python train.py --input="waveform_16khz" --targets=["emotion"] --wave_strides=[5, 4, 4, 2] --widths=[192, 288, 432] --residual_init="none" --optimizer="soap" --adamw_lr_other_params=0.0018
Rows from block 9 of a small sound classifier, named by matrix and row number. Rows with one number belong to one channel. Each number is 128 + 32 x the weight over its row's rms, rounded and kept within 0 to 255. All counts start at 0. Numbers have three digits each. After the name is the row's rms in percent of the matrix's.
After each channel's rows are labels from the 100 clips, of 14976, where the channel reaches its highest value: "responds to" is what is common among them. Only what is clearly more common there than usual is listed. The data: acted Russian speech (Dusha).
# convs0: first width-9 conv (model.blocks.9.convs.0.weight, 288x288x9, each kernel summed), inputs 36-71
# convs1: second width-9 conv (model.blocks.9.convs.1.weight, 288x288x9, transposed, each kernel summed), outputs 36-71

convs0.257 090:104117130124136161099126158123122162161180101079172103114068124151048107130120082092129126119094097206104128
convs1.257 092:168123168058164111174086118121144113070104124066098182062107139119156099128156142158106096137159156126147134
responds to: emotion: angry

convs0.224 104:155159083105142135149059123112137122124127204180119106174079159128156188128130106117075121131121172162141130
convs1.224 112:143115106119134163121113109147114119120083098107081081064100091150060078172135136094143110174091100067137121
responds to: emotion: angry

convs0.39 098:076151095121148127119167110103096137092084154117135157129116122118121063095133141085146135118114171104143149
convs1.39 098:135154146122129143135088121052086112149068137118120140094086103160096084123135186112068166145103123158135152
responds to: emotion: angry

convs0.134 090:099163146120244127159161111113098132093146083097186157109197125079164127075109135148156167158083168159173156
convs1.134 083:162138061099095166095134159121154093151100151149089172157111093163122083110141122175123103164156124161143088
responds to: emotion: positive

convs0.56 097:157146198154108096112182229120138182154102112125184125190135093135117135105110087074154120078170154123067106
convs1.56 106:137127080102161035140134147157111154175079141095091144154069137097146075123133163132144095154166139101167143
responds to: emotion: angry

convs0.197 098:097127097188138125137205168087119144119118111116111140162134130142157068113102136085111112097175151077155113
convs1.197 104:164090142090102131138118156150131180146158122190089129155110074175084120102137144154118085139147168174133132
responds to: emotion: angry; emotion: positive

convs0.61 091:124144152137135166122135125071123067124097211119098049095171132171178179172134134151113157086122118129099083
convs1.61 095:138163133107122161160092165118128145118110108167155146178080132147121124111132127177097088127082052133120194
responds to: emotion: angry

convs0.26 116:119141193121118133118105106111106154139056139083132102137116118147112146126128139147150169119112128117148180
convs1.26 123:149118109148124137115186045170131110121170169144117086141146142176198125126121182104107162103128104147145164
responds to: emotion: positive

convs0.271 102:106126140063143115116141135154144066060118096142129060161151069169149135067150088099164093147184147140134087
convs1.271 101:114090149107154090163154096127153136184092120140167147158133190145109102144150109065162112126132188139147128
responds to: emotion: positive

convs0.47 106:135133119073141191121137120141178178099107172146064098171112092097158143164073106104149132143126175153095129
convs1.47 109:123152186076085144203098082049132214178161170114113120098151130155082103097150077074113150099108105177104175
responds to: emotion: sad

convs0.267 105:073155093171157143127144125094159151117143106139147123125166131139106101103146182117162161102196123140134174
convs1.267 111:149182111112098129128110109171074109182119085137064117081128123203136112113103088173070169082141076112121141
responds to: emotion: positive

convs0.273 102:140122103124137110121169101142129176106175196098113137079130128101134182139148097147130108125179081110131088
convs1.273 092:148061110152118105178139070183109066147119161161085130147158099141144138067138131103154052118121125147158130
responds to: emotion: angry

convs0.237 097:118079160107099150105176235131083133143157177171132112067166119078107081126134127058099087123149114096148141
convs1.237 093:111134165133095110132121215189098103111089073163146108109090111064135110078131154184176163151201152144158134
responds to: emotion: positive

convs0.199 089:086192078133164148130200114118075155079082145192153068156108154084157165163156215137132137113123151129144158
convs1.199 085:154156090142113033085089093144145169131185139174128115077143192192158109130170126141127119106133134161114098
responds to: emotion: positive

convs0.11 104:130083168145132172096125103183141220181138207161180069088132117160092140104110164146086195148086095104179108
convs1.11 102:112115092153157114200047163131133205091149196113099094202141128099133185155134117116170090170135138125179131
responds to: emotion: angry

convs0.21 113:123107092139125111096199118133105156162104149101154161052110107127170137095131145109139113120092128107125116
convs1.21 114:164080137062140119160076146167192131115147107152163104177152163108069178140143131155137153079152129077134120
responds to: emotion: sad

convs0.44 092:049177105133105161081151146113097045130147123148083149169163162032134123141125088211115167097180130152151140
convs1.44 094:093080149088102124188087141131157066109093178066101099095143153132162158100138105168094126103122132082157112
responds to: emotion: angry; emotion: positive

convs0.191 112:135202136118114100137108136162155133104115165176151168137142115124144169100121063153177118060109108201133121
convs1.191 111:134136085164134120090104105118098141135106070161119203116138106177175105144111141128161123147095089124154072
responds to: emotion: angry; emotion: positive

convs0.22 103:129132109085073114143131117088098103057124157098106127165118139210147154180111105168120134146144147078119111
convs1.22 109:092149100164185166130122104178108076100119145133069173167099064138083157137094163130122125114086048144153144
responds to: emotion: angry

convs0.243 099:104098141114137138154121090171161106091083095118143126178184174110173131141086171116145144122133147085137163
convs1.243 094:143092122171152150087077105156136108123170072141117142161140135184179085129156089100131136135095097080180111
responds to: emotion: positive

convs0.225 094:145173129160104150108127177140122154133098124136127219189095059164154147073120099157086129146128117149110085
convs1.225 100:174200142108151092135127145114193141117199110140148135097126124090162119073143183141114080099127077182104138
responds to: emotion: angry; emotion: positive

convs0.30 100:096116162126111118142116158153065116117118138168128063142162169073175176181105164119129203101129121155191174
convs1.30 090:215078112136085152126070162138101086100173174156160118210123167093104078157124193181139108121167104166147123
responds to: emotion: positive

convs0.285 100:156155167190103130061084133083166149131159153078095166086138103112167136075120159144167106100164120133090143
convs1.285 105:121178084109093093182129123116163185091146149160131114053157103131102181077097157146138126174112087176114185
responds to: emotion: positive

convs0.72 096:180148171114161138179134108111103036118096119132134134134129123123193198145073137146145159126091122142089133
convs1.72 096:140073133176125107128140132089146103077157161111138048160160170078146109145070135166088102145078157163090171
responds to: emotion: positive

convs0.238 095:121140106054097072119079094078179140144141193048095156131168098103138179137137108091146118117112137153161066
convs1.238 119:110085127129125173216098117156074180072102121122108150127099122139108102108141085119133133118104086169119137
responds to: emotion: angry

convs0.121 100:105136205088054136123089122122072169174121081119131083133075108153100149182113150104068133109211118117143085
convs1.121 108:090145080173125125116074161184114050079080107148158195075136167180119180170151072162124087155107155120095111
responds to: emotion: positive

convs0.214 107:082102192137144140120117095138090045082123126168122136077137155101149107178129134134151144148162152133197065
convs1.214 099:116167134119129141151153162126139115161092178128152134089179182165140145153149131092136163130149104136150094
responds to: emotion: positive

convs0.3 099:102120210165151166146246135152106211139080165227112104126173111148126141087080116158167114080141095120133122
convs1.3 098:120150141073132111116095152175058091148044136166114135098089161099119110135126130074115186082121135065134147
responds to: emotion: positive

convs0.211 110:137172113157101128171123107135143091146074171144109098135108054102149099177096179121141107125122150145108145
convs1.211 092:141190089142111216085149104078181154132142066111117080117071092154037080110087155102094114086148135129139111
responds to: emotion: positive

convs0.76 120:157103158119126121156187105152109195127068114104157127127159157191112117180105103107159149149085096087113124
convs1.76 110:134122084133116092132099101095125123193065141118120153034147146124085117114175082111141155133120200116161135
responds to: emotion: sad

convs0.160 103:200145090082154098140123098158109111087102105108149101154136125118119221119143138066137097118171227182133131
convs1.160 103:136136146134125154065086091161096108103064167075189159141164191074174143120058134141150083158166103106122136
responds to: emotion: angry

convs0.252 102:162116200129163117173177189127165113163112156108099128060122083093077104146156136098133117118110115128132135
convs1.252 096:086094123126137156185089155170095103134108079112076086168122104116103122206111105153118151110073125112081163
responds to: emotion: positive; emotion: angry

convs0.250 094:112090118133090098153161201114105132157231126081127147170113129142120128152156123101099118138144111146134138
convs1.250 095:143171140093144094166141121159075141155097099121081115127118148107125100141158114124118156147110082182105120
responds to: emotion: positive

convs0.213 099:135135144089113082078135079198092158182155127075158135156138126142097108119088068176124090168155127161135127
convs1.213 098:123145088119139120106102173143101090123022069124046103089074205080160113232127132151112120173135109136167105
responds to: emotion: positive

convs0.242 096:173112133191179091153127139164119158152168081102184094119157146111127192125137066134136147139139087128132153
convs1.242 090:178125121108108111121134101152094115071116120113177145113149173081165115076113128137206120118177099125147151
responds to: emotion: positive

convs0.114 087:115090083093120124113124072143164146116158200148113120106111145095093217179102129099124100138084142181187119
convs1.114 089:112132122165133128208127173094092127106084189126148142075117124113116103122090133058164090138130140224134121
responds to: emotion: angry

convs0.233 098:108126093133129109068132152122155181126114146164167160129162114135151120147174151129158140125108134049114097
convs1.233 089:125137152097145100140123132137105106116111131101147123168074123143127139153191076103115132124151129107161135
responds to: emotion: angry

convs0.10 106:132125120125108088145119153113111111184120168150072173123107163174165143134165121174054152174147127116140089
convs1.10 112:116139150098128203117129133098107150127145121101114138031144160142218133143107110130161135175192103112123108
responds to: emotion: sad

convs0.60 097:158072154127147136144095124106086135142136078153173103091144105112156181138072146121185073068156083101114124
convs1.60 086:127122159127173159107138122120135088044151107133138052116133113131122203162171105112165103140181110123169116
responds to: emotion: positive

convs0.269 100:143092140112166147142136114145067199075134123111107090137158164207226089114136101128172144104112171103184136
convs1.269 098:162174089119139159094170092160127110144168085126097161130062118125136127103213111099161102118153177119137153
responds to: emotion: positive

convs0.150 084:149123103088124151100153139209100115136093097106072106176070141087138106152174138177137140126189154101144172
convs1.150 089:137136159173151154146095127123135092090113150130167145108153161168155117131139109092187119120207111098140137
responds to: emotion: positive

convs0.239 095:119138158199077162119123138108080146125152095187117119124097201101127142124134136128106106095110151108185130
convs1.239 115:143118127108167147137138104156121115175128091102123077130182122130174124124096103088102156147152140152114144
responds to: emotion: positive

convs0.120 103:108107124119128114099128206103153097174032108111100125098105089150149137143099104085120117118136043105117126
convs1.120 095:156154110164085081183133191101105117126175101069117179155113098114134121121180096172074137119134131144132134
responds to: emotion: angry

convs0.42 106:133123097109139158087151109140116148086125217051068148179116125121145112164129125155117144132099114212146168
convs1.42 121:124165105140100145163075099120095115160148152156056106182112137145101163149144128098125113074141147139135114
responds to: emotion: angry

convs0.36 104:167157105153131185090196082127133068102161117155138174078114111124127092136112141152116119085149142129071108
convs1.36 102:148091108108105098113125107147112126169132137153134107121158144110094167160147133123195158111113090149110108
responds to: emotion: sad

convs0.108 097:193076133063114195160110130162122148188189157171162172094128160092121114182114088180075148144135140117122154
convs1.108 102:138119138094129151140096106135101114120097176120141046091073099130139095133179099108172109138155129129182154
responds to: emotion: angry

convs0.12 110:097134119139100131145125141093093135183120200164120134039138115155121156126132096173115109118111143124131091
convs1.12 113:093116142129113094131048159128092054186118116146110101155093104181140135151168111128104113117179062139131124
responds to: emotion: positive

convs0.19 099:106112109135169157203086120097128099178110149177149107088104138106115116131125141098078136093151117143113127
convs1.19 095:126166149113120139113103159100097180145110123181182099142111142105123109098132081088181136084059127156172143
responds to: emotion: angry; emotion: positive