config.toml
arch = "tc_resnet"
model = "sound classifier"
dataset = "acted Russian speech (Dusha)"
train_examples = 26041
time_shift_ms = 100
input = "waveform_16khz"
targets = ["emotion"]
num_classes = 4
norm = "batchnorm"
activation = "relu"
channel_attention = "eca"
drop_path = 0.1
depths = [5, 5, 5]
kernel_size = 9
wave_channels = 96
wave_strides = [5, 4, 4, 2]
widths = [192, 288, 432]
mixing = "mixup"
label_smoothing = 0.1
loss = "cross_entropy"
init = "torch_default"
residual_init = "none"
optimizer = "soap"
beta2 = 0.95
lr = 0.001
beta1 = 0.95
shampoo_beta = 0.95
eps = 1e-08
precondition_frequency = 50
max_precond_dim = 512
merge_dims = true
one_sided = false
adamw_lr_other_params = 0.0018
steps = 7300
batch_size = 64
epochs = 17.9
lr_schedule = "cosine"
final_lr_fraction = 0.01
warmup_steps = 360
weight_decay = 0.4
adamw_weight_decay_other_params = 0.01
Rows from block 4 of a small sound classifier, named by matrix and row number. Rows with one number belong to one channel. Each number is 128 + 24 x the weight over its row's rms, rounded and kept within 0 to 255. All counts start at 0.
After each channel's rows are labels from the 100 clips, of 14976, where the channel reaches its highest value: "responds to" is what is common among them. Only what is clearly more common there than usual is listed. The data: acted Russian speech (Dusha). In brackets: how many of the 100, against the usual share in percent.
# convs0: first width-9 conv (model.blocks.4.convs.0.weight, 192x192x9, each kernel summed), inputs 0-191
# convs1: second width-9 conv (model.blocks.4.convs.1.weight, 192x192x9, transposed, each kernel summed), outputs 0-191

convs0.98 [119 124 105 158 104 133 152 132  76 104 116 102 129 127 143 117 120 163 179 148 110 145 121 109 109  94 142 144 129  84  99 119  95 118 140 106 136  94 150 150 150  99 110 111 172 146 155 158 159 124 106 179 145 150 141 112 123 121 146 126 120 125 123 109 151  99 134 149 115 122 121 129 116 134 115 139 109 103 123  71 113 102 123 147 134 170 110 108 135 125 127 158 165  91 164 127  90 124 113 151 107 150 151 138 116  95 123 148 158 129 122 124 109 178  97 110 166 167 159 188 138 103 127 159  73 120 156 157 122 139 146 156 140 105 165 128 130 120 123 110 104 151 162 111  92 100 117 116  79  99 123 146 160 121 111 120 115  70 131 150 126  78  82 172 114 136 141 103 118 137  99 115 108 137 136 106 116 149 136 112 137 162  96 153  89 114 130 101 112  86 100 152]
convs1.98 [153 165 119 126 119 134 164 119 139 165 148 116 163  61 112 136 137 173 115 153 108 110 117 135  94 116 123 114 148 110 135 151 120 128 157 123 141 160 120 149 155 114 111 184  93 102 147  96 129 134 118 135 149 124 149  65 138 139 146 136 123 135 158 114 129 148 116 129 118 141 141  74 188 137 139 174 114 146 122 144 120 132 131 108 130 113 100 109 149 163  92 126 141 130 119 190 146 134 134 109 143 105 171 168  93 164 108 124  94 120 161 110 156 180 134 137 143 137 114 155 112 111 101 139 122 162 118 145 140 129 152 164 120 154 102 121 169 163 136 135 111 130 179 130 120 141 130 148 143 151 139  86  77 137 144 104 146 157 137 142 141 130 111 121 127 133 161 108 120  85 112 142 101 129 135 133 138 116 172 131 184 141 100 151 149  88  92 167 150 124  95 162]
responds to: emotion: angry (59 vs 18.8)

convs0.160 [112 146 134 112 143  84 168 105 149 143 133 160 141 165 150 144 131 151 117 185  86 121 146  91 152 107 114 180 137 142 100  57  98 108 146 102 122 132 122 146 107 104 122 128 146 136 163 118 137 105 132 126 129  94 122 126 129 122 139 134 127 121  81 129 143 132 130  73 198 133 124 163 114  94 122 139 128 126 162  96 129 164 169 131 120 129 146 128 147 145 112 133 122 161 130 168 169 121 103 109 111 172 124 152 130 119 140 128 159 112 158  95  91 124 168 103 118 123  81 103 115  96 144 154 107 103 104 159 180 120 107 152 131 122 153 108 129 141 117 150 128 127 132 164 135 122 113 176 135 103 115 145 148 103 166 117 127 158 151 112 143 107  94 111 128 119 115 134 130  86 118 113 139 116 146 131 151 118 124 204 101  72 156 157 111 124 159 124 106 124 127 122]
convs1.160 [116 112 154  70 118  95 124 100 122 117  81 139 144  95  93 112 157 131 144 121 122 128 142 115 178  89  79 128 107 166 122  81 129 126 179 118 118 102 112 105 107  95 140 109 111 126 108 157 118 129 113 116 127 139 123 119 139 147 147 141 122 145 101  99 123 106 131  73 126 149 130 117 158 104 125 139  98 116 135 111 102 134 157 133 145 131  66 141 105 104 114 122 128 146 117 147 141  71 133 151 184 157 124 125 114 105  93 115 149  88 137 125 123 144 150  95  59 151 111 114 124 112 187 121 122 142 113 156 124 123 124  82  96  87 109 120 138 115  98 132 121  81  89 125  66 107  95 166 141 117 119 120 125 151 139 145 123 138 135 105 142 107 138 165 109 114 120 121 131  83 130 102 171 138 160 132 160 109 140 134 114 120 150 134 155  76 117 110 110 116 153 134]
responds to: emotion: positive (50 vs 18.4); emotion: angry (40 vs 18.8)

convs0.136 [129 121 134 101 123  92 121 117 175  75  99 151 113 108 110 142 156 119 151 165 109 103 111 158 157 145 146 130 118 115 118 120 118 121 150 174 124 129 152 178 149  96 124 142 145 120 117 139  93 110 169 123 128 126 128 110 132 141 152  92 146  90 130 155 144 146 135 151 150 134 129 141 128 109 124 138 154 103 130 143 131  91 181 136 104 135 151 178 152 173  99 115 144 100 120 116 144 160 176 159 110  72 128 136 136 118 167 142 118 103 147 190 120 152 132 128 140 117 124 100 118  94 166 155 121 121 119 100 128  98 153 147 140  91 156  97 116  94 165  83 136 122 117 184  92 157 106 128 112 126 112 126 131 137 130 138 115 163 170 122 107 137 103 141  88 120  59 119 122 110 158 127 100 101 159 126 159  94 136 122 139 157 159 133 130 141 156 128 132 141 139 188]
convs1.136 [110 112 127 100  97 148  76 165 140 124 151  89 109 115 105 118 119 138 153  92  93 131 142 138 130 139  93 162  96 138 144 114 156 112 201 127  66 113 117 155 103  66 105 143 140 103 126 138 140 105 154 108 133 121 149 136 132 123 103 161 136 148 125  96 162 115 139 115 158 112 146 127 123 116 125  94 113 138 139 171 105 107 151 110  90 108 111 122 101 118 132 114 125 112 144 107 117  70 154 127 128 131 127 140 158 150 160 136 139  99 139  89 113 102 134 109  97 122 162 117 135 130 126 131 108 107 149  94 146 116  96  99 122  90  90  87 123 121  99 146 144 129 136 158 118 139  69 113  96  80 112 133 124 120 182  98 157 132 111 144 110 107 132 129  92 137 141 131 103 136 152 134  94 147 137 122 151 106 178 114  94 150 116 127 119 135 122 157  82 105  61 137]
responds to: emotion: positive (43 vs 18.4)

convs0.95 [ 95 111 104 102 117 100 144 127 136 182 121  90 149  98 126  89 143 110 102 119 104 144 117 104 148 120 131 147 143 145 191 121  83 190 148  98 122 156 138 119 158 113 145 121  80 127 138 105 136 163 117 103 121 118 106 158 145 138 165 116 140 105 115 146  99 134 126 149 129 138 111 134 147 170 133 197 115 131 147 145 158 150 153 133 103 136 122 159  98 137 116 130 147 149 144 157 135 110 153 128  86 135  78 101 168  79 145 128  93 138 118 153 101 134  49  94 151 109 131 142 151 147 160 159 101 128 107 137 112 125 147 149 117 134 107 134 161 145 157 144 152 151 156 115 140 133 140 166 136 116 143 104 130 161 142 121 171 136 129 118 104 129  95 136  72 136 115  81 108 121 142 167 152 117 156 116 151 146 135  96 130 131 133 124 125 131 100 134 168 138 119 173]
convs1.95 [156 129 156 132 122  96  90 156 135 146 126 109 137 138 106 167 158 127 120 102 140 140 109 160 105 111 102  81 169 121 135 134  63 183 132  89 124 160 123 124 150 147 117 121  97 169 158  91 153 132 132 125 121 124 142 126 135  73 124 145 124  98 116 127 105 135 144  94 114  66 115  79 114 139 110 163 102 103  98 129  94 107 122 129 151 109 117 128 159 120 150 108  62 120 164 136 114 142 137 115 155 141 117 116 125  95 100 131 106 139 144 162 158 125 130 118 112 122 150 149 125 118 170 119 162 106 146 126 143 142 129 111 130 123 126 114 125 120 106 106  99 117 142 115 124 109 169 140  98 119 146 124  92 140 154 125 114 138 121 120 186 101 111 117  81  95 119 130  72 146 173 147 115 148 122 111 112 137 137 129 124  92  87 113 136 128  48 103 107 142  88 102]
responds to: emotion: angry (69 vs 18.8)

convs0.147 [161 151  64 126 148 165  99 124 139 145 126 124  92 119 146 108 104 152 100 166 107 160 103 132 126 138 109 111 100 150 117 115 131 121 134 107  97  86  98 129 104 109 150 123  81 133  91 123 124 145  89 160 113 152 150 141 111 117 120 138 116 140 172 111 105 151 149 107 134 145 150 151 175 170 142 148 153 114 125 178 135 129 112 118 135  93 131 126 112 100  96 105 118 134 133 166 147 119  95 120 166 104 128 102 113 100 107 143 119 121 146 128 147 121 132 123 138  88 131 115 141 108  93 133 128 141 100 106  69 100 141 108 107 101 119  93 174  78 109 181  93 102 147 140 138 138 128 133 165  96 141 150 117 126 147 149 116  99 165 136 115 140 146 120 112 112 132 175 123 184 150 131 155 128  94 155 117 118 153 136 136 104 183 150 139 165 138  87 136 174 172 115]
convs1.147 [131  91 131 120 138 113  93 123 105 110 102  67 140 151 131 129 124 159  67 153 112 125 129  78 132 162  89  94 102 108 108 130 112  97 124 167  91  88 147 127 104 140 130 157 120 122 107 156 129 166 123 150  85 164 132 103 123 115 117 138  97 106 121  77 103 146 113  89 130  80 151 142 116  92  88 112 166 125 149 135  93 142 129 133  96 132 116 143 120 133 102 108 106 109 154  94 154 184 113 101 169 156 122 119 127 140 108 127 115 120 122 115 113  84  99 158 116 131 146 153 128 171 153 103 112 133 139 105 162 110 136 163 127 151 111 111 115 109 124 109 151 134 109 156  96 155 115 109 128 115 109 188 118 144 130 124  88 105 103 138 138 144 107  95 106 109 120 140  96 110 126 122 136 112 107  88 117 129  98 101 145 180 109 154 129 142  92 101 136 162  98  93]
responds to: emotion: positive (41 vs 18.4); emotion: angry (41 vs 18.8)

convs0.44 [135 140 109 103 143 123 131 118 172 126 121 140 167 155 139 111 115 172 125 126 121 179 109 107 165 135  98 165 106 122  84 137  44 104 119 139 137 123  80 131 153 145 111 129 124 125 129 127 134 101 111 108 162 154 127 106  79 147 127 150 170 106 115 111 122 133 117 120 153 126 128  90 105 177 134 118 158 112 124  90 103 137  92 141 160 127 101 129 162 169 109 149 112 146 113 155 109 136 139 129 138 181  95 139 122  93 180  70  86 129 134 145 143 146 192 125 129 141 143 101 115 128 162 134  86 119 123 108 121 132 130 125  96 160 149 144 100 129 108 144 126 111 132 161 144 140 130 151 127 115 119 116  99 132 151 116  85 134 108 190 123  93  96 170  99 164 166 142 129 149  84 114 103 133 110 135 144 123 126 145 125 141 166  99 130 122 131 117 133 130 152 104]
convs1.44 [136 137 139 148 157 134 166 123 111  95 107 142 174 136 125 126 182 140 143 112  82 105 148 139 140 137 105 169 106  79 133 111 149  90 137 120 131 123  74 153 125  92  97 140  99 112 137 136 135 103 107 136 167 119 113  97 115 165 146 121 110 141 121 117 111 112 122 118 139 146 138 129 144 140 154 100 107 154 121 141 165 116 111 166 161 158 149 130 118 181  95  99  96  67 168 150 133  99 106 110 136 158 146 113 136 102 121 132 153 126 116 132 133 134  67 110 133 111 126 131  85 151 107 132 135 144 157 130 130  76  95  88 107 134 182 126 113 164 117 116 155 117 125 111 116 136 135 156 117 114 118  99 103 146 129 133 139 134 121 155 144 124 122 166 155 104 119 111 154 119 142 101 164 148  90 154 178 126  61 111 154 110 130 126 114 145  91  66 161 135 116 136]
responds to: emotion: positive (57 vs 18.4); emotion: angry (41 vs 18.8)

convs0.67 [163 163 117 154 109 113 134  99 116 152 106 120 127 124 105 117 116 121 130  99 112  96 122  95 102  99 169 162 160 113 123 141 129 139 135 117 137 157 150 171 136 130 158 133 154 119 123 136 124 137 102  94 124 142 155 101 134 100 175 100  93 202 160 123 133 126 121 176 151 124  85 129 119  96 115  98 118 155  86 119 126 129 115 124 133 107 105 100 125  79 124 121 141  90 139 104 162 205 102 123 157 145 144 128 141 137 117 130 132 138 115 164 134  79 178 116 144 106 117 135 137 155 158 137 142 123 148 135 139 103 105 118 140 183 153 110 150 141 168 122 134 133 109 165 132 124 106 152  81 153  99 105 164 151  95 180 161 109 118 106 143 136 110 134 149  85 101 129 149 154 114 139 127 126 109 135 123 157 100 129 125  74 119 143 101 112 166 132 142 145 119  82]
convs1.67 [ 94 128 109 147 101 117 169 147 135 149 163 150 130 140  86 111 144 126 112  86 104  89 117 148 138 168 181 159 135 169 133 144 153 135 174  91 147 102 111 119 144 124 117  98 127 123 113 154 125 149 103 109 108 130 130 121 143 130 111 122 158 179 148 169 137 124 120 128  90 120 149 107 158  83 109 105  88 115 176 104 130 141 115 132 176 101 118 100 100 125 128 161 125 144 147 145 140 113 125 153 138 107 117 124 124 123  88  92 146 131 107  92 156 160  78  69 138 108 150 135 112 133 131 127 102 105 100 133 133 125 102 135 123  99 104 155 128 112 151 142 149 108  95 158 114 146 129 176  98 147 149 122 173 138  89 112 164 122 125 110 141  85 106  91 109 148 193 122 122 153 125 167 153 131 123 136 142  63 143 153 116 136 150 127 121 124 143 125 113 174 134 116]
responds to: emotion: positive (52 vs 18.4); emotion: angry (42 vs 18.8)

convs0.139 [116 151 141 111 157 129 103 169 144 110 133 100 122 176 117 133 108 137 127 153 125 177 104 142 121 101 135 108 121 159 137 133  96 140 109 115  96 115 151  93 114 136 164 111  92  99 175 129 139 122 125 142 128 142 144 121  57 138  97 105  82 129 122 145 154 105 116 102 175 150 157 150 161 146 160 111 138 109 120 155 126 145 111  83 141 142 114 162 125 111 160 111 122 167 151 124 147 103 100 168 149  96 127  70  99 100 189 131 118  88 130 105 109 123  98 106 135 161 152 123 126 114 120 112 178 155 144 148 131 126 134 158  84 125 144 144 172 127 152 120 105 112 122  65 117 122 148 132  77 115 147 151 146 141 116  99  83 178 123 150 146 125  96 130 125 150 157 155 125 126 131 138 139 146 115 183 129 105 135 139  95 107  96 133 141 135 144 136 136 138 115 151]
convs1.139 [143 150 108 181 108 123 132 123 146 127 143 179 114 145 101  97 128  93 101 105 106 144  90 113 113 111 132 141 141 127 143 137 128 128 140 142 101 115 141 121 100 125  81 119  78 114 122 138  88 124  92  94 121 154 111  95  89 146 110 175 123 113 154 164 154 111 166  99 139 100 101 176 133 137 154 134 149 130 122 108 128  94 103 171 131 110 120  86 157 113 157 141 129 167 109 109 120 135 140 154 105 123 107  84  85 139 158 113 118 108 122 113 121 135 141 119 131 137 109 116 111 116 148 111  94 156 136 121 125  87 118  74  84 116 152 156 129 158  99 126 144  71  87 108  88  78 109 155 120 128  92  95 126 125 126 129 125 146 121 103 156 127 113 134 168 153 116 139 117 115 124  84 134 158 138  87 136 100 110 130 119 128 141 145 155  97 113  57  84 113 137 113]
responds to: emotion: angry (72 vs 18.8)

convs0.161 [120 129 112 114  99 113  79 118 145 150 124 134 155 143 138  83  94 123  99 143  95 100 122 117 122 152 119 108 174 117 124 118 134 100 144 183 126  89 155 119 189 153 151 134 158  86 129 139 161 123 123 158 165  71 140 137 101 125 120 135 139 167 141  89 106 116 134 172 128 133 138 109 143 112 149 180 116 126 117 129 160 136 122  96 115 173 134 107 139 137 102 179 126  83 135 120 127 139 136 138 155 154 131 144 126  89  99 114 123 118 125 103 105 108 114  95 115 124 150 169 139 186 119 121 143 102  83 101  58 124 151 142 124 159 159 161 100 160 149 158 146 117 122 144 107  76 119 161  99 141 154 144 129 126 123 160 104  79 123 174 124 103 115 125 110 141 166 135 146 165 112 102 118 123 137  92 135 137 135 149 136 118 116 113  99 122 120 121 157 136 129 121]
convs1.161 [120 158 159 119  97 117 112 125 128 162  96 128 181 136 136 136 148 159 152 121 110  85 138 129 135 149 106 133 157 126 111 116 131 146  72 135 110  90 112 154 143 155 153 138  81 125 139 102 115 143 156 167 123 167 118 122  94 128 110 113 100 174 164 119  99 161 112 150 125 121 157 121 116 126 144 128 140 136  83  98  89 116 121 141 140 146  96 106 171 139 128 148 133 109 153 117 123 159 109 152 132 147 140 149 149 127 122  83 146 118 129 133 106 145 136  86  83 122 142 140  95 156 130 145 128 150 130  92 151 167 116 115 107 199 163  68 107  72 111 111 140 111 109 127 150 117 144 110 154 129 110 129 134 120 161 170 172  85  71 116 117 118 107 153 122 118 114 107  74  81  98 110 109 125 109 160 136 137 122  93 113 106  98 147 137 103 109 122 124 131 141 120]
responds to: emotion: positive (66 vs 18.4)

convs0.56 [143 107 137 152  86 124 115 109 106 109  96 119 109 128 105 146  94  93 155 110 106 138 174 144 134 170  78 152 165 115 121  87 145 164 164 128 121 145 117 137 165 169 142 105 156 155 124 138 129  99 123 150 147 140 105 118 132 187 130 107 124  96 144 141 155  87 116 112  92 120 122 137 143 129 154 162 105 100 144 145 108 141 131 108 145 100  68  85 133 114  73 129 110 129 132 132 101 134 133  65 146 145 172 123 120 130 120 126 121 182  92 147 145 109 124 130 104 149 110 122  97 120  88 144 127 111 120 114 138 145 127 182 129 159 146 108 116 119 169 136 147 151 126  91 151 104 115 113 132 110 183 175  88  93 150 134 135 108 128 107 135  91 146 153 136 140 131  99 119 150  95  92 113 118 126  95 172 127 113 145 141 166 115 108 120 115 130 116 116 154  92 147]
convs1.56 [113 139  93 142 124 128  89  72 122 109 125 129 118 150 153 148 118 119 112 167 113 129 109 138 142 119  97 142 132 122 110 110  84  93 140 148 102 138 123 108 145 119  93 143 111 147  78  95 118 130 150 149 112 134 141 144  85 150 111 112 125 110 154 156 142 113  92 141 110 109 147 103 138 114 111 116 137 138 161 124 125 128 167 102  98 169 110 128 164  86 115 145  95  96 140 141 127 101 127 152 106 139 155 147 107 147 121 134 103 127 125 135 114 107  99  96  87 124 109 126  85 112 166 156 119 162 145  92  89 138 126 140 161 143 110 117 156 145 121 133 123 125 123 132 108 174 136 163 119 152 192 121 136 171 136 138 176 139 113 171 148 182 145 129 141 102 136 126  85 116 115 104 155 128 119  84 134  66 143 125 179 163 104 123  81 162 111 116 114 180  83 132]
responds to: emotion: positive (45 vs 18.4); emotion: angry (43 vs 18.8)

convs0.130 [ 82 124 119 125 153 162  88 116 132 116 143 114 148 116 130 123 139  83 141 135 128 145 110 105 125 181 112 150 130 148 154 113 131  83 130 122 101 131 125 125 138 123 144  97  77  94 136 145 111 101 146 123 157 139 107 136 139 100 157 161 126 160 112 138 110 138  98 119 134 109 144 149  78 134 146 113 119 104 100 162 167 127  84 139 161 156 177 128 110 105 112 133  98 180 137 108 133  85 130  90 122 140  79 163 180 110 162 105 156 140 159 108 123 129 119 113 154 118 106 130 150 124 142 119 115 122 120 125 117 157  86 117 144 141 124 141 153 182 197 186 119 120 152 119 104  86 114 150 122 180 113 107 144  85  90 110 128 129 122 184 115 136 108 116 126 113 121 123 138  95 102 113 134 119 138 130 166  90 121 146 138 119 157 121 105 115 128  82 126 167 129 107]
convs1.130 [108 175 142  74 123 127 143 167 138 136  88 137 151 106 118 127 121 153 144 142 107 154 118 144 120 128 100 173 121 134 145 111 121 167 125  97 132 134 127 104 120 159 113 100 116  86  96 141 118 119 104 111 108 165 118  93 112 110 114 104 101 125 152  93 121 101 104 121 117  95 147 157 116 157 163  85 124  84 136 149 138 112 141 110 119 158 169 155 133 132 135 140 125 145 112 162 144 123 139 132 130 103 115 123 142  90 167 143 160 153 110 190 112 124 161 134 145 106  94 128 128  96 103 108 102 110  91 175  81 111 139 117  97 112 102  99  89 142 157 129 145 134 160 147  99 167  90 164 121 104 134 149  81 153 123 123  68 134 106 130 113 111 156 141 104 128 105 127 147 125  99 129 131 113  90 129 165 127 181 159 159 123 119 128  72 138 123 132  91 167 124 131]
responds to: emotion: positive (44 vs 18.4)